Weights of a small model that answers yes/no questions on an image's attributes.
Data: trained on photos with spoken descriptions (Open Images, Localized Narratives), 203450 training examples, 11.2 epochs.
Rows from block 4 of the fusion encoder of a small model that answers yes/no questions on an image's attributes, named by matrix and row number. Rows with one number belong to one neuron. Each number is 50 + 15 x the weight over its row's rms, rounded and kept within 0 to 99. All counts start at 0. After the name is the row's rms in percent of the matrix's.
After each neuron's rows are labels from the 100 texts, of 14848, where the neuron reaches its highest value: "fires on" is the input token at the peak. Only what is clearly more common there than usual is listed. The data: photos with spoken descriptions (Open Images, Localized Narratives).
# fc1: MLP up (fusion_encoder.blocks.4.mlp.fc1.weight, 512x128), inputs 64-127
# fc2: MLP down (fusion_encoder.blocks.4.mlp.fc2.weight, 128x512, transposed), outputs 64-127

fc1.106 109:64 38 63 86 62 28 45 25 28 43 44 50 56 52 25 42 82 61 43 56 62 67 50 78 29 28 47 78 33 55 48 60 48 51 68 46 59 40 72 55 44 56 54 66 52 45 34 50 72 49 68 58 30 66 60 43 20 75 48 42 49 63 57 33
fc2.106 104:45 72 67 28 40 55 59 62 67 69 63 68 36 35 70 39 21 26 56 37 40 41 31 23 64 83 49 24 44 48 64 30 52 52 36 45 44 62 29 46 52 31 38 51 49 59 62 61 39 74 63 35 73 51 35 63 74 34 64 46 47 53 59 51
fires on: "standing"; "people"

fc1.362 114:42 89 51 13 38 60 14 52 51 40 39 37 60 65 61 32 53 59 48 57 41 22 49 11 54 51 79 34 34 60 54 48 56 41 50 49 49 30 47 39 62 24 54 60 52 22 70 67 50 39 41 49 61 40 63 65 41 44 27 45 67 31 77 63
fc2.362 122:61 30 51 74 64 52 64 57 50 59 62 53 31 61 48 67 48 52 76 49 65 64 54 72 55 51 21 62 65 25 69 47 51 45 66 59 56 70 62 58 33 61 27 51 60 48 41 30 24 62 64 84 34 66 53 72 61 57 70 31 37 64 30 43
fires on: "standing"; "sitting"

fc1.353 088:24 89 63 25 44 39 50 39 47 62 71 56 62 48 49 33 45 33 48 22 27 70 40 35 49 48 41 57 54 48 48 34 68 41 37 54 92 31 35 50 70 29 47 21 54 26 39 54 39 57 42 39 65 29 50 40 66 51 41 57 30 47 47 29
fc2.353 090:59 00 34 55 50 65 34 56 38 23 31 57 15 57 42 49 57 58 62 47 72 36 81 51 49 33 54 57 71 54 50 63 36 48 55 20 26 58 37 41 38 53 28 57 61 41 60 59 66 60 63 56 48 66 57 50 46 35 58 45 51 55 60 67
fires on: "outside"; "rods"; "sides"; "white"

fc1.381 074:25 51 44 23 52 69 77 46 30 53 69 36 34 09 49 58 45 75 27 32 52 31 63 46 55 47 56 49 26 44 53 53 41 66 50 53 48 58 62 64 35 72 71 64 49 66 72 62 47 19 44 63 52 66 58 67 53 08 61 37 50 58 41 50
fc2.381 082:86 62 43 76 53 62 56 79 63 52 48 61 64 73 49 64 42 49 49 74 43 68 42 73 41 77 54 52 74 91 37 42 34 31 60 52 72 42 48 36 73 54 52 58 37 47 52 53 62 69 36 34 31 36 57 31 26 78 53 59 36 37 43 45
fires on: "person"; "blue"; "black"

fc1.252 109:55 75 41 51 41 74 32 74 61 60 59 61 57 28 36 56 53 67 32 57 57 64 43 46 60 68 41 32 57 23 44 72 48 39 70 45 50 59 49 41 42 48 74 43 55 61 50 69 57 40 63 43 61 59 55 29 29 56 71 40 75 40 25 50
fc2.252 111:51 45 69 51 72 27 68 40 54 50 24 48 42 54 54 23 54 49 90 26 70 37 51 51 49 47 54 63 40 59 76 28 57 66 59 45 63 31 44 48 57 59 30 71 45 31 72 25 32 60 35 58 29 55 38 48 66 36 40 61 31 47 83 57
fires on: "water"; "leaves"; "grass"

fc1.375 100:70 43 71 89 65 72 53 36 34 73 31 45 44 55 54 58 34 56 30 53 66 68 59 61 37 47 44 75 38 66 54 46 23 44 46 41 59 40 44 55 38 52 49 46 27 30 55 54 69 41 58 43 73 52 55 53 43 99 62 53 51 80 38 28
fc2.375 097:30 55 41 10 52 40 53 48 53 23 66 42 40 58 64 55 45 22 60 43 41 51 38 35 57 67 66 27 50 47 54 68 70 61 71 62 29 49 50 40 59 45 42 57 88 51 43 36 32 57 32 33 30 48 35 24 52 13 39 43 47 52 54 58
fires on: "people"; "text"

fc1.279 100:62 63 69 68 64 63 73 69 62 73 42 66 67 78 40 36 54 48 69 51 48 53 34 62 52 39 40 40 69 28 64 44 64 49 55 31 43 22 42 27 48 52 47 31 82 67 54 85 82 31 28 37 33 62 88 51 35 37 54 37 30 46 67 50
fc2.279 094:55 36 49 45 37 45 33 43 60 30 55 39 34 22 43 50 32 67 51 63 51 48 44 45 28 59 62 74 20 75 38 64 73 45 51 76 50 66 71 59 63 64 57 76 48 44 43 30 47 60 61 56 74 30 20 21 57 55 64 65 71 42 52 54
fires on: "water"; "laptop"

fc1.316 101:29 69 56 45 50 35 61 73 51 28 39 57 27 39 31 18 63 54 37 44 51 56 58 69 55 39 44 17 39 42 42 34 46 28 33 65 46 65 46 60 41 50 51 56 40 56 69 95 62 69 52 35 48 37 40 50 70 61 41 50 50 57 59 65
fc2.316 091:63 34 35 59 52 44 19 49 62 80 77 60 59 59 54 94 52 48 57 69 69 41 22 29 39 64 58 65 40 51 41 75 68 41 45 50 21 21 33 43 50 70 38 53 67 86 19 58 55 48 37 51 76 43 71 54 62 32 58 52 56 51 70 63
fires on: "people"; "grass"

fc1.66 114:56 59 61 64 58 54 37 48 43 31 51 69 72 36 36 35 52 51 50 69 52 70 42 31 01 38 46 06 40 50 67 55 52 50 70 56 85 68 74 53 84 40 68 73 58 60 40 62 37 59 76 54 43 28 62 53 41 52 39 49 42 35 72 69
fc2.66 109:47 67 42 16 55 44 57 73 55 65 62 46 45 89 55 56 59 49 69 28 27 36 48 46 73 46 45 92 29 59 44 45 74 50 30 12 45 53 44 70 23 35 46 43 50 55 64 82 62 55 43 59 53 47 39 43 40 31 54 26 29 62 05 47
fires on: "outside"; "rods"; "sides"; "holding"

fc1.500 103:57 49 37 56 36 50 60 52 67 21 57 46 63 56 42 64 30 46 41 67 46 63 26 46 62 32 34 34 58 20 61 44 35 28 59 18 36 45 90 23 45 40 46 71 78 59 45 56 43 56 56 62 58 23 60 56 46 51 71 41 45 29 71 41
fc2.500 108:58 44 56 44 69 48 30 43 51 80 45 63 34 28 39 41 60 64 49 40 54 44 68 40 42 65 67 71 25 68 41 61 45 57 69 81 57 42 40 77 57 57 58 28 46 35 47 50 59 44 55 44 61 66 77 63 80 34 30 63 50 68 34 59
fires on: "sky"; "buildings"; "trees"; "water"

fc1.164 078:50 40 52 73 30 18 32 42 66 47 51 47 66 52 24 81 52 48 49 64 35 61 49 75 53 65 28 49 40 64 62 58 64 38 36 46 58 56 48 33 64 77 39 52 35 38 46 48 54 74 45 61 65 44 32 39 18 47 44 76 46 53 38 87
fc2.164 084:75 34 43 19 38 58 83 67 53 39 39 38 54 39 86 10 46 33 40 34 41 47 41 36 54 54 23 61 75 53 41 47 52 83 48 62 59 45 45 49 51 42 66 33 55 45 60 54 44 24 64 36 41 60 63 66 57 66 61 26 52 45 50 21
fires on: "water"; "buildings"

fc1.9 099:55 24 26 20 33 80 74 69 33 51 47 68 38 52 30 54 51 49 49 54 58 34 29 54 79 32 11 67 59 51 49 52 58 47 51 53 33 90 33 57 53 38 37 66 32 51 49 55 53 86 59 57 82 49 50 46 51 61 15 51 41 68 23 92
fc2.9 098:55 54 56 73 47 23 34 41 55 48 54 26 54 44 69 65 48 52 66 70 43 65 67 62 15 54 67 51 48 23 46 45 51 50 55 66 59 31 47 68 52 51 65 18 45 63 47 39 72 63 61 30 26 69 47 41 69 52 73 51 43 55 50 41
fires on: "car"; "vehicle"; "playing"

fc1.242 110:40 70 48 56 54 45 38 27 53 20 73 43 59 67 52 54 64 81 69 39 42 44 64 60 48 32 65 68 69 44 55 70 28 41 52 61 35 52 74 37 53 53 50 53 61 42 37 22 58 51 42 53 53 24 38 50 55 54 39 43 44 27 47 43
fc2.242 104:61 49 61 49 33 54 69 76 47 54 53 49 42 54 47 51 70 48 43 39 56 55 24 47 65 79 57 32 58 37 52 24 92 55 32 48 46 51 40 64 52 16 83 35 47 59 61 76 25 38 58 47 62 74 57 31 62 54 51 39 50 31 59 24
fires on: "bird"; "people"; "dog"; "plant"

fc1.234 097:57 55 41 63 40 59 23 35 61 75 49 40 43 57 65 47 57 45 36 58 64 59 68 41 39 20 67 40 37 60 62 67 57 25 40 36 69 63 47 73 54 57 29 63 46 59 46 57 44 32 40 45 45 46 69 53 58 71 31 62 44 51 91 46
fc2.234 100:37 49 70 30 38 34 69 82 50 22 47 68 57 41 39 39 60 58 60 53 39 41 34 54 70 99 38 71 51 45 39 34 37 64 54 55 44 54 69 45 29 35 58 52 75 49 50 52 37 61 51 48 52 69 33 46 42 46 57 31 29 60 22 72
fires on: "standing"

fc1.270 079:42 82 54 68 60 62 39 63 43 38 83 45 42 52 85 43 62 23 73 35 50 34 52 09 53 42 63 69 54 22 22 47 45 35 68 53 45 52 58 62 45 39 47 80 41 40 55 37 38 54 61 42 42 36 47 35 44 37 44 33 57 35 40 46
fc2.270 079:45 50 63 46 99 51 38 52 60 80 81 61 51 38 29 55 33 60 41 35 55 84 44 66 61 39 49 17 51 43 66 48 83 56 13 41 60 34 44 58 44 41 67 75 51 79 38 71 55 52 63 66 68 21 44 39 62 56 43 62 49 36 50 37
fires on: "dog"; "car"; "sides"; "cat"

fc1.108 080:46 19 48 38 38 48 78 58 50 18 80 59 33 42 58 54 47 27 54 68 20 86 57 62 68 67 54 74 37 64 48 40 53 61 67 41 59 54 44 41 33 40 57 33 51 46 56 41 58 40 55 14 53 37 45 49 27 45 70 47 47 57 30 26
fc2.108 080:58 45 73 65 56 57 38 49 32 40 43 24 51 61 45 54 61 65 36 33 69 24 79 45 44 22 56 41 68 59 52 55 27 19 40 41 43 44 62 44 60 55 57 38 53 58 37 52 49 52 48 53 35 57 59 47 60 63 30 51 57 49 29 53
fires on: "outside"; "consists"; "white"; "blue"

fc1.368 104:47 25 59 61 46 48 49 66 56 46 53 21 48 46 32 60 80 41 35 48 63 47 39 46 66 65 32 21 40 62 68 43 36 51 53 28 33 70 28 60 58 60 24 63 32 48 75 56 47 60 31 18 67 20 64 41 36 99 37 44 48 56 74 28
fc2.368 115:30 60 37 43 40 52 68 42 47 49 51 69 62 59 72 36 20 58 67 50 39 64 49 55 41 67 49 59 40 39 35 39 51 60 50 59 63 67 57 48 49 24 72 44 62 49 21 50 51 25 43 76 27 71 19 56 60 34 71 37 45 51 15 81
fires on: "table"; "trees"; "window"; "chairs"

fc1.201 080:44 70 46 56 63 36 38 62 29 51 67 66 50 65 56 49 64 37 60 58 55 37 18 47 49 29 58 43 51 34 60 39 50 55 48 27 62 31 83 52 44 52 50 61 51 68 88 47 37 57 16 50 75 31 41 64 56 43 28 43 34 22 64 77
fc2.201 080:40 32 51 65 55 56 86 37 62 43 23 52 33 32 45 77 47 56 43 59 48 72 67 65 48 70 48 54 44 72 46 57 58 38 53 46 44 74 36 55 51 56 69 32 61 41 30 79 73 37 75 34 27 67 77 33 30 52 58 35 67 66 41 16
fires on: "bird"; "statue"; "animal"; "food"

fc1.407 117:85 39 55 82 70 25 46 49 55 65 53 46 79 65 73 70 58 67 41 56 30 42 78 40 60 75 73 71 54 16 60 55 50 72 40 64 44 58 35 35 53 46 49 46 54 62 54 26 61 48 55 54 42 36 70 50 51 58 20 37 50 35 39 41
fc2.407 118:24 68 61 37 33 49 40 47 65 45 49 66 18 34 48 23 42 42 41 52 52 54 29 39 41 40 29 52 23 59 45 46 54 26 58 49 66 30 66 85 47 60 52 48 61 56 45 76 41 62 49 34 58 68 20 25 43 49 59 67 58 64 44 63
fires on: "bird"; "surface"; "animal"

fc1.467 088:39 77 45 18 45 61 53 39 37 43 54 45 66 52 29 29 32 56 56 28 50 46 42 39 59 35 66 72 47 63 32 39 54 80 67 57 74 22 45 41 74 65 38 60 51 48 43 76 43 66 61 61 48 40 50 32 55 51 61 63 55 50 38 52
fc2.467 099:40 42 65 73 54 29 53 59 32 52 50 43 64 64 84 84 61 30 56 53 60 50 53 65 64 50 44 37 48 26 74 48 21 23 25 25 67 73 61 56 49 34 37 30 24 63 47 20 60 25 46 60 73 64 44 37 48 52 45 71 51 70 49 39
fires on: "black"

fc1.133 072:41 57 41 41 64 60 69 39 67 41 53 45 57 33 65 34 74 43 51 81 53 69 68 38 54 48 57 63 55 60 60 78 45 75 26 57 44 49 43 60 54 72 49 28 61 41 68 95 56 53 51 29 60 46 36 34 36 47 53 46 47 80 38 52
fc2.133 075:44 43 43 54 44 42 26 63 34 56 64 43 60 61 36 43 40 48 46 26 33 58 34 74 61 53 59 62 48 53 55 31 37 24 64 32 16 24 27 53 44 50 43 73 48 57 41 46 53 42 64 39 23 20 44 56 23 74 62 46 60 37 46 53
fires on: "sky"; "clouds"; "blue"

fc1.64 083:31 38 25 75 49 50 49 61 71 56 33 52 65 50 51 60 88 66 65 40 35 54 41 60 41 39 57 75 65 30 70 25 59 62 55 67 45 60 44 64 59 45 62 75 65 70 51 31 52 30 70 68 45 36 13 67 39 54 49 46 56 41 39 66
fc2.64 080:53 57 84 24 53 53 38 33 28 63 50 63 22 47 54 51 36 26 37 70 53 43 56 36 56 75 38 24 52 59 57 66 26 27 38 36 52 27 48 37 53 33 48 21 14 37 60 73 53 57 16 52 34 46 65 20 57 41 34 51 28 35 30 51
fires on: "bird"; "animal"

fc1.330 092:56 38 34 45 33 63 62 50 36 35 39 66 55 24 29 51 57 54 37 49 71 48 39 05 30 53 47 60 61 28 40 45 47 43 61 46 38 66 46 23 82 41 48 63 72 40 26 49 54 57 37 64 47 57 54 39 45 60 80 44 45 50 69 55
fc2.330 084:66 65 72 42 71 52 27 61 47 69 69 33 63 51 65 63 34 55 39 60 47 74 46 79 70 19 56 21 53 30 33 38 63 33 21 45 47 50 38 62 60 53 25 47 43 50 67 65 73 72 70 57 47 33 56 41 13 41 60 71 42 47 82 46
fires on: "item"; "food"; "sitting"

fc1.497 116:53 56 41 41 58 55 67 53 49 29 43 80 45 54 54 26 44 53 57 33 44 42 69 54 48 54 63 23 50 66 35 65 44 78 73 43 21 66 54 29 54 50 57 59 82 61 61 54 62 17 37 70 59 26 35 31 31 66 52 73 55 27 60 55
fc2.497 119:47 48 71 60 18 50 34 38 49 65 61 38 52 57 46 72 57 54 54 48 47 72 48 37 50 42 29 64 47 37 75 28 52 35 45 71 58 28 45 61 34 46 42 44 24 38 28 44 46 77 64 38 41 57 73 49 64 22 36 46 36 58 53 34
fires on: "dog"

fc1.294 118:68 34 74 37 28 58 46 60 50 57 80 72 35 38 45 43 33 45 35 67 47 49 31 35 40 46 64 45 72 61 52 45 37 28 46 25 68 68 56 33 56 73 31 67 66 45 70 37 52 47 58 35 60 46 45 48 26 76 68 44 39 58 65 41
fc2.294 112:29 56 37 59 76 41 63 35 55 41 34 30 59 36 71 36 51 59 58 40 66 52 44 41 48 41 49 59 20 48 67 29 67 72 63 78 39 42 53 75 32 31 66 35 38 45 32 77 39 35 32 65 47 45 47 56 74 31 33 70 50 39 43 61
fires on: "ground"; "rods"; "fence"; "people"

fc1.369 089:43 37 70 53 48 48 29 55 78 34 88 30 63 52 41 35 46 61 25 58 53 46 46 70 54 38 44 43 80 79 64 54 50 51 73 20 52 60 42 62 56 56 36 43 71 22 63 62 45 45 58 62 50 71 62 61 16 53 36 53 56 67 64 52
fc2.369 078:60 60 47 43 88 68 28 57 46 52 49 79 41 41 39 50 38 45 38 36 53 44 53 22 51 62 58 32 13 60 24 49 66 51 07 50 48 42 44 72 51 68 37 34 53 70 58 03 32 69 38 29 28 45 51 27 61 30 54 44 41 59 49 43
fires on: "sky"; "wall"; "black"; "clouds"

fc1.390 106:31 52 65 51 41 54 51 12 26 47 38 59 58 48 59 35 76 49 15 25 53 53 37 48 65 49 61 26 56 42 35 54 31 68 68 31 35 23 54 42 29 42 56 57 59 68 47 39 62 65 55 59 48 26 66 60 83 40 14 47 57 67 46 66
fc2.390 104:68 51 31 50 83 44 26 83 67 55 46 47 42 54 28 80 31 64 61 58 51 45 53 46 63 59 35 59 39 62 67 23 58 47 34 67 62 84 41 51 75 54 40 48 38 41 52 63 38 35 41 40 66 72 52 64 23 54 90 63 25 47 73 45
fires on: "table"; "clouds"

fc1.178 084:60 46 52 62 51 29 33 32 40 33 37 34 47 49 47 44 39 79 74 42 82 34 82 54 79 63 53 77 44 32 62 40 50 74 60 40 23 51 49 52 41 36 61 44 41 60 44 79 38 56 50 53 42 57 57 40 41 35 48 43 29 40 56 75
fc2.178 090:46 67 48 48 34 50 63 74 59 54 74 58 66 52 67 44 68 25 37 70 39 49 31 62 36 47 37 20 45 61 60 52 68 43 37 75 63 68 36 39 66 47 66 58 41 50 62 45 59 37 56 54 38 38 26 52 64 65 48 53 74 51 54 30
fires on: "people"; "wall"

fc1.349 095:60 59 75 52 64 40 50 60 42 46 17 49 47 52 32 37 18 72 41 75 35 81 70 39 49 60 47 41 59 46 94 62 41 29 54 67 32 35 48 63 70 49 38 59 47 47 60 58 25 36 33 50 63 58 34 33 41 35 33 63 52 64 53 35
fc2.349 097:41 43 40 51 35 68 56 47 67 60 75 27 32 29 62 61 78 29 49 28 74 13 23 42 55 41 56 74 56 58 19 50 51 69 40 29 65 60 34 19 41 38 73 47 65 56 50 33 53 34 56 35 44 36 57 57 80 55 32 36 59 41 45 42
fires on: "people"; "group"; "two"

fc1.216 095:30 31 26 37 55 25 43 54 52 30 67 55 50 45 55 68 52 42 46 45 55 36 42 58 33 54 22 46 55 54 33 41 17 54 38 59 40 24 44 35 32 78 69 19 46 44 39 35 78 51 32 59 61 64 63 56 66 20 71 47 34 54 39 33
fc2.216 095:89 61 52 68 36 58 45 43 43 72 55 79 36 38 41 61 50 58 47 78 36 67 44 38 62 42 53 34 55 43 70 60 68 73 54 50 58 59 74 58 42 48 61 57 28 48 27 49 42 51 40 22 55 61 35 22 77 55 34 49 50 35 51 62
fires on: "car"; "bird"; "cars"; "sculpture"

fc1.2 089:54 57 15 65 62 60 73 43 34 57 67 79 57 31 61 48 23 45 43 62 47 61 45 41 41 70 71 41 51 46 24 65 22 15 44 57 51 55 52 43 43 32 35 60 38 38 46 51 64 28 41 44 42 65 41 52 40 39 52 63 44 36 52 55
fc2.2 087:47 64 51 47 61 53 24 54 72 71 41 18 58 40 34 60 58 38 43 31 44 55 30 50 65 29 27 49 55 33 69 50 70 61 47 48 70 46 20 59 69 70 55 49 54 72 57 58 52 75 40 50 59 25 56 59 44 59 32 57 49 66 54 43
fires on: "outside"; "inside"; "rods"; "glass"

fc1.155 101:50 52 58 38 67 59 41 33 23 37 39 49 67 44 38 40 36 67 49 30 62 35 43 54 23 36 48 60 25 59 49 38 32 42 29 55 26 77 51 72 56 58 40 75 62 69 53 55 54 45 11 57 32 72 69 61 58 49 24 60 73 64 42 61
fc2.155 091:30 65 29 62 50 31 66 28 69 42 66 23 37 67 41 56 42 54 38 48 50 49 60 40 69 58 57 43 51 41 47 78 59 61 65 48 47 38 59 14 53 57 46 37 19 06 45 39 57 54 72 50 72 28 58 46 46 35 65 19 42 31 66 31
fires on: "people"; "persons"; "wall"

fc1.92 101:52 66 47 48 78 45 66 57 38 24 38 40 30 35 40 34 67 59 46 48 60 30 40 57 51 56 55 50 35 54 32 48 60 60 69 47 46 71 24 53 47 38 59 36 14 45 58 63 70 46 46 11 47 43 28 43 86 38 34 44 42 67 72 28
fc2.92 102:58 42 53 57 33 48 30 43 67 66 63 48 48 63 79 81 35 47 62 51 55 74 60 36 58 58 55 70 56 47 54 55 56 30 45 40 48 25 84 62 34 60 49 51 73 43 33 49 46 57 83 70 59 50 46 53 32 70 64 45 71 44 65 60
fires on: "car"; "sitting"; "cars"; "vehicles"

fc1.130 136:42 31 41 52 38 42 70 68 42 49 41 33 47 60 54 56 45 72 63 52 49 66 73 49 43 35 44 44 49 57 57 91 42 26 51 45 65 31 40 73 61 53 52 36 72 44 56 39 38 60 58 36 60 53 42 91 35 41 42 46 22 88 46 53
fc2.130 126:54 52 52 34 63 53 48 50 65 51 38 65 23 29 45 51 34 38 52 36 52 27 31 53 49 78 42 65 54 72 46 28 49 79 79 50 23 66 58 30 45 59 56 42 49 48 65 46 44 57 34 53 40 51 47 09 70 42 57 51 62 22 48 46
fires on: "ground"; "poles"; "building"; "windows"

fc1.287 105:80 50 37 58 45 67 61 41 44 23 58 47 67 52 38 42 38 27 60 41 74 54 44 54 64 70 81 45 47 22 43 50 70 56 50 34 54 36 48 24 24 52 36 54 59 45 29 27 42 64 55 60 49 16 59 42 58 28 49 49 41 13 62 23
fc2.287 104:27 52 49 34 67 16 33 64 67 79 35 77 50 52 59 59 49 62 58 61 37 36 61 37 40 31 47 60 46 61 57 67 47 48 18 73 49 66 39 69 52 42 50 44 62 49 58 55 64 31 58 60 65 62 49 57 56 59 39 60 57 73 57 78
fires on: "table"; "sitting"; "chairs"

fc1.21 095:45 51 50 61 43 41 42 42 43 66 37 58 33 84 69 76 26 33 21 32 62 66 16 55 47 32 59 38 69 31 27 68 48 69 40 36 45 29 38 51 50 51 47 57 58 60 41 71 51 44 64 23 29 38 52 40 34 29 49 37 65 52 22 49
fc2.21 093:41 48 64 40 65 66 73 59 53 35 75 34 74 46 35 62 53 61 57 51 38 46 90 41 44 71 36 60 23 74 76 50 56 29 64 53 29 56 46 73 26 41 31 63 64 59 52 44 52 69 65 53 52 43 39 56 75 58 62 60 49 57 87 27
fires on: "person"; "water"; "bag"; "two"

fc1.477 125:37 45 50 30 75 53 45 21 51 08 45 50 59 36 67 59 59 52 53 56 54 49 33 45 53 38 34 47 50 09 54 47 40 39 48 19 53 35 49 48 73 44 70 46 49 65 59 49 46 47 55 53 49 54 57 56 35 56 55 40 57 64 54 77
fc2.477 109:45 81 43 76 45 60 39 86 40 75 48 37 33 41 05 58 47 70 50 58 62 50 53 61 41 45 57 52 51 64 47 32 55 52 45 59 46 58 37 29 58 39 40 59 36 32 36 61 61 59 36 67 51 43 54 78 53 56 50 55 65 41 60 28
fires on: "table"; "surface"; "bed"; "bottle"

fc1.63 095:50 57 45 46 54 41 57 42 54 84 39 65 57 27 51 79 65 56 31 56 61 31 60 20 47 38 20 69 59 88 51 31 37 52 55 78 45 66 47 75 51 70 45 49 45 49 29 32 73 55 47 68 49 20 55 53 62 92 35 59 58 59 35 56
fc2.63 091:35 40 42 42 68 47 41 30 30 22 54 23 46 75 32 00 36 47 53 47 52 67 49 88 44 49 57 46 55 28 50 53 44 55 39 37 54 41 68 39 41 33 59 46 73 47 58 80 33 65 58 43 58 66 52 70 59 32 57 29 57 66 34 38
fires on: "people"; "two"

fc1.292 091:56 36 52 60 64 51 53 45 36 57 79 40 53 36 52 58 40 53 76 46 40 72 32 24 56 30 49 50 38 61 38 41 53 69 63 41 43 64 33 34 50 64 59 41 68 74 59 47 58 46 62 50 33 27 55 39 60 72 47 68 49 73 57 73
fc2.292 098:51 28 90 41 43 35 62 65 74 44 35 46 48 56 59 43 57 50 58 32 63 62 73 55 55 67 65 27 45 56 74 43 46 35 66 66 62 33 57 66 50 51 65 55 48 29 70 65 48 27 61 55 57 73 41 49 35 57 46 11 46 28 49 45
fires on: "table"; "standing"

fc1.372 083:60 60 57 66 76 64 29 35 27 45 64 39 58 79 24 40 70 57 22 40 48 46 48 54 37 46 38 50 49 56 52 28 63 45 26 41 38 45 71 70 58 69 56 48 54 50 57 47 78 56 48 59 53 78 40 14 18 72 32 40 70 86 59 24
fc2.372 073:55 32 72 34 84 58 30 11 62 56 82 62 49 49 74 56 55 36 53 61 58 46 44 43 51 46 40 29 44 50 24 62 47 71 75 81 57 43 50 48 63 77 52 93 61 45 35 59 50 61 38 36 33 65 67 73 55 25 42 55 30 34 19 46
fires on: "dog"; "ball"; "riding"; "boats"

fc1.200 073:44 40 41 70 56 76 35 56 32 74 63 37 41 54 72 58 59 65 36 43 62 22 49 48 48 49 57 76 62 49 81 57 37 32 41 47 01 45 21 58 59 59 27 36 37 57 57 56 42 77 41 61 53 42 39 55 86 65 56 32 72 36 48 59
fc2.200 075:46 43 50 49 46 29 52 46 64 43 08 52 77 47 26 72 67 39 59 68 63 53 58 34 40 33 45 36 47 57 41 50 65 27 62 20 73 54 60 53 51 44 37 52 62 30 65 31 46 28 53 47 32 43 56 38 22 46 45 69 28 82 73 55
fires on: "bird"; "sky"

fc1.310 102:86 37 57 69 69 56 66 21 57 26 19 39 44 45 39 46 19 52 52 38 50 68 62 32 65 41 66 70 52 49 49 51 70 34 71 42 24 49 67 32 19 38 37 44 49 35 44 33 36 44 44 47 49 47 64 67 60 44 63 84 64 44 67 43
fc2.310 104:32 71 42 46 44 34 14 56 39 83 58 58 53 47 74 59 59 62 64 66 32 41 31 76 56 58 40 35 52 60 40 50 37 70 34 81 52 50 30 69 54 55 58 56 39 66 58 57 61 46 63 41 49 60 40 48 49 74 47 28 28 57 45 53
fires on: "sky"; "buildings"; "lights"; "building"

fc1.358 108:64 66 67 14 40 54 31 67 55 52 41 34 64 43 38 31 47 67 23 48 62 70 77 60 55 68 42 46 23 61 66 43 43 29 31 62 51 59 64 48 55 53 46 63 51 54 31 75 45 47 63 89 44 54 70 46 71 53 61 54 53 58 65 20
fc2.358 114:40 46 51 88 58 37 58 33 48 48 54 61 54 49 69 61 65 28 84 64 36 44 43 38 51 47 51 63 55 44 40 59 68 64 76 61 45 36 50 51 57 50 51 39 54 66 69 32 37 58 40 06 65 51 34 50 42 66 30 35 40 51 40 87
fires on: "standing"; "holding"; "sitting"

fc1.414 112:38 40 49 37 35 32 50 18 50 47 42 59 51 46 82 39 46 35 40 35 57 47 62 56 52 45 33 31 44 51 34 53 62 43 53 30 39 55 59 56 51 41 52 48 32 63 57 74 42 44 19 87 49 30 47 53 47 48 73 56 72 42 60 45
fc2.414 116:62 60 21 54 37 92 31 63 47 52 61 48 71 62 21 61 68 61 68 51 48 68 39 35 37 59 62 46 72 58 63 34 49 56 57 64 48 50 35 48 50 40 64 55 70 67 54 41 61 62 82 26 50 57 54 72 46 50 34 39 35 77 57 69
fires on: "standing"; "man"; "person"

fc1.105 088:68 37 53 55 42 61 53 55 49 32 49 55 49 68 54 50 71 51 53 63 57 35 83 31 41 61 68 51 61 40 52 43 47 57 52 57 28 52 39 36 29 72 72 46 41 51 67 42 73 44 38 70 44 41 43 53 39 12 36 63 47 62 16 49
fc2.105 074:66 57 55 53 75 53 44 65 18 26 46 49 81 76 73 46 72 36 72 51 31 40 60 46 56 78 43 59 79 71 61 45 51 45 75 44 45 55 35 57 54 59 72 72 40 62 55 83 69 26 40 26 20 40 54 66 56 72 67 65 43 72 34 59
fires on: "bird"; "buildings"; "building"; "flower"

fc1.45 097:68 43 64 26 39 52 66 46 61 30 34 75 58 63 57 72 50 26 65 74 56 52 18 42 51 35 79 56 76 46 54 62 97 48 38 48 40 20 65 43 55 66 36 43 49 33 28 69 49 39 51 51 43 52 49 33 56 44 71 75 68 37 67 58
fc2.45 105:38 56 44 64 63 38 55 68 41 85 76 45 45 44 65 41 51 65 26 35 40 49 64 53 62 54 39 30 37 56 30 35 11 64 61 55 60 58 41 54 40 38 74 59 55 67 49 53 58 61 58 63 69 47 36 74 58 60 38 39 36 48 45 60
fires on: "water"; "people"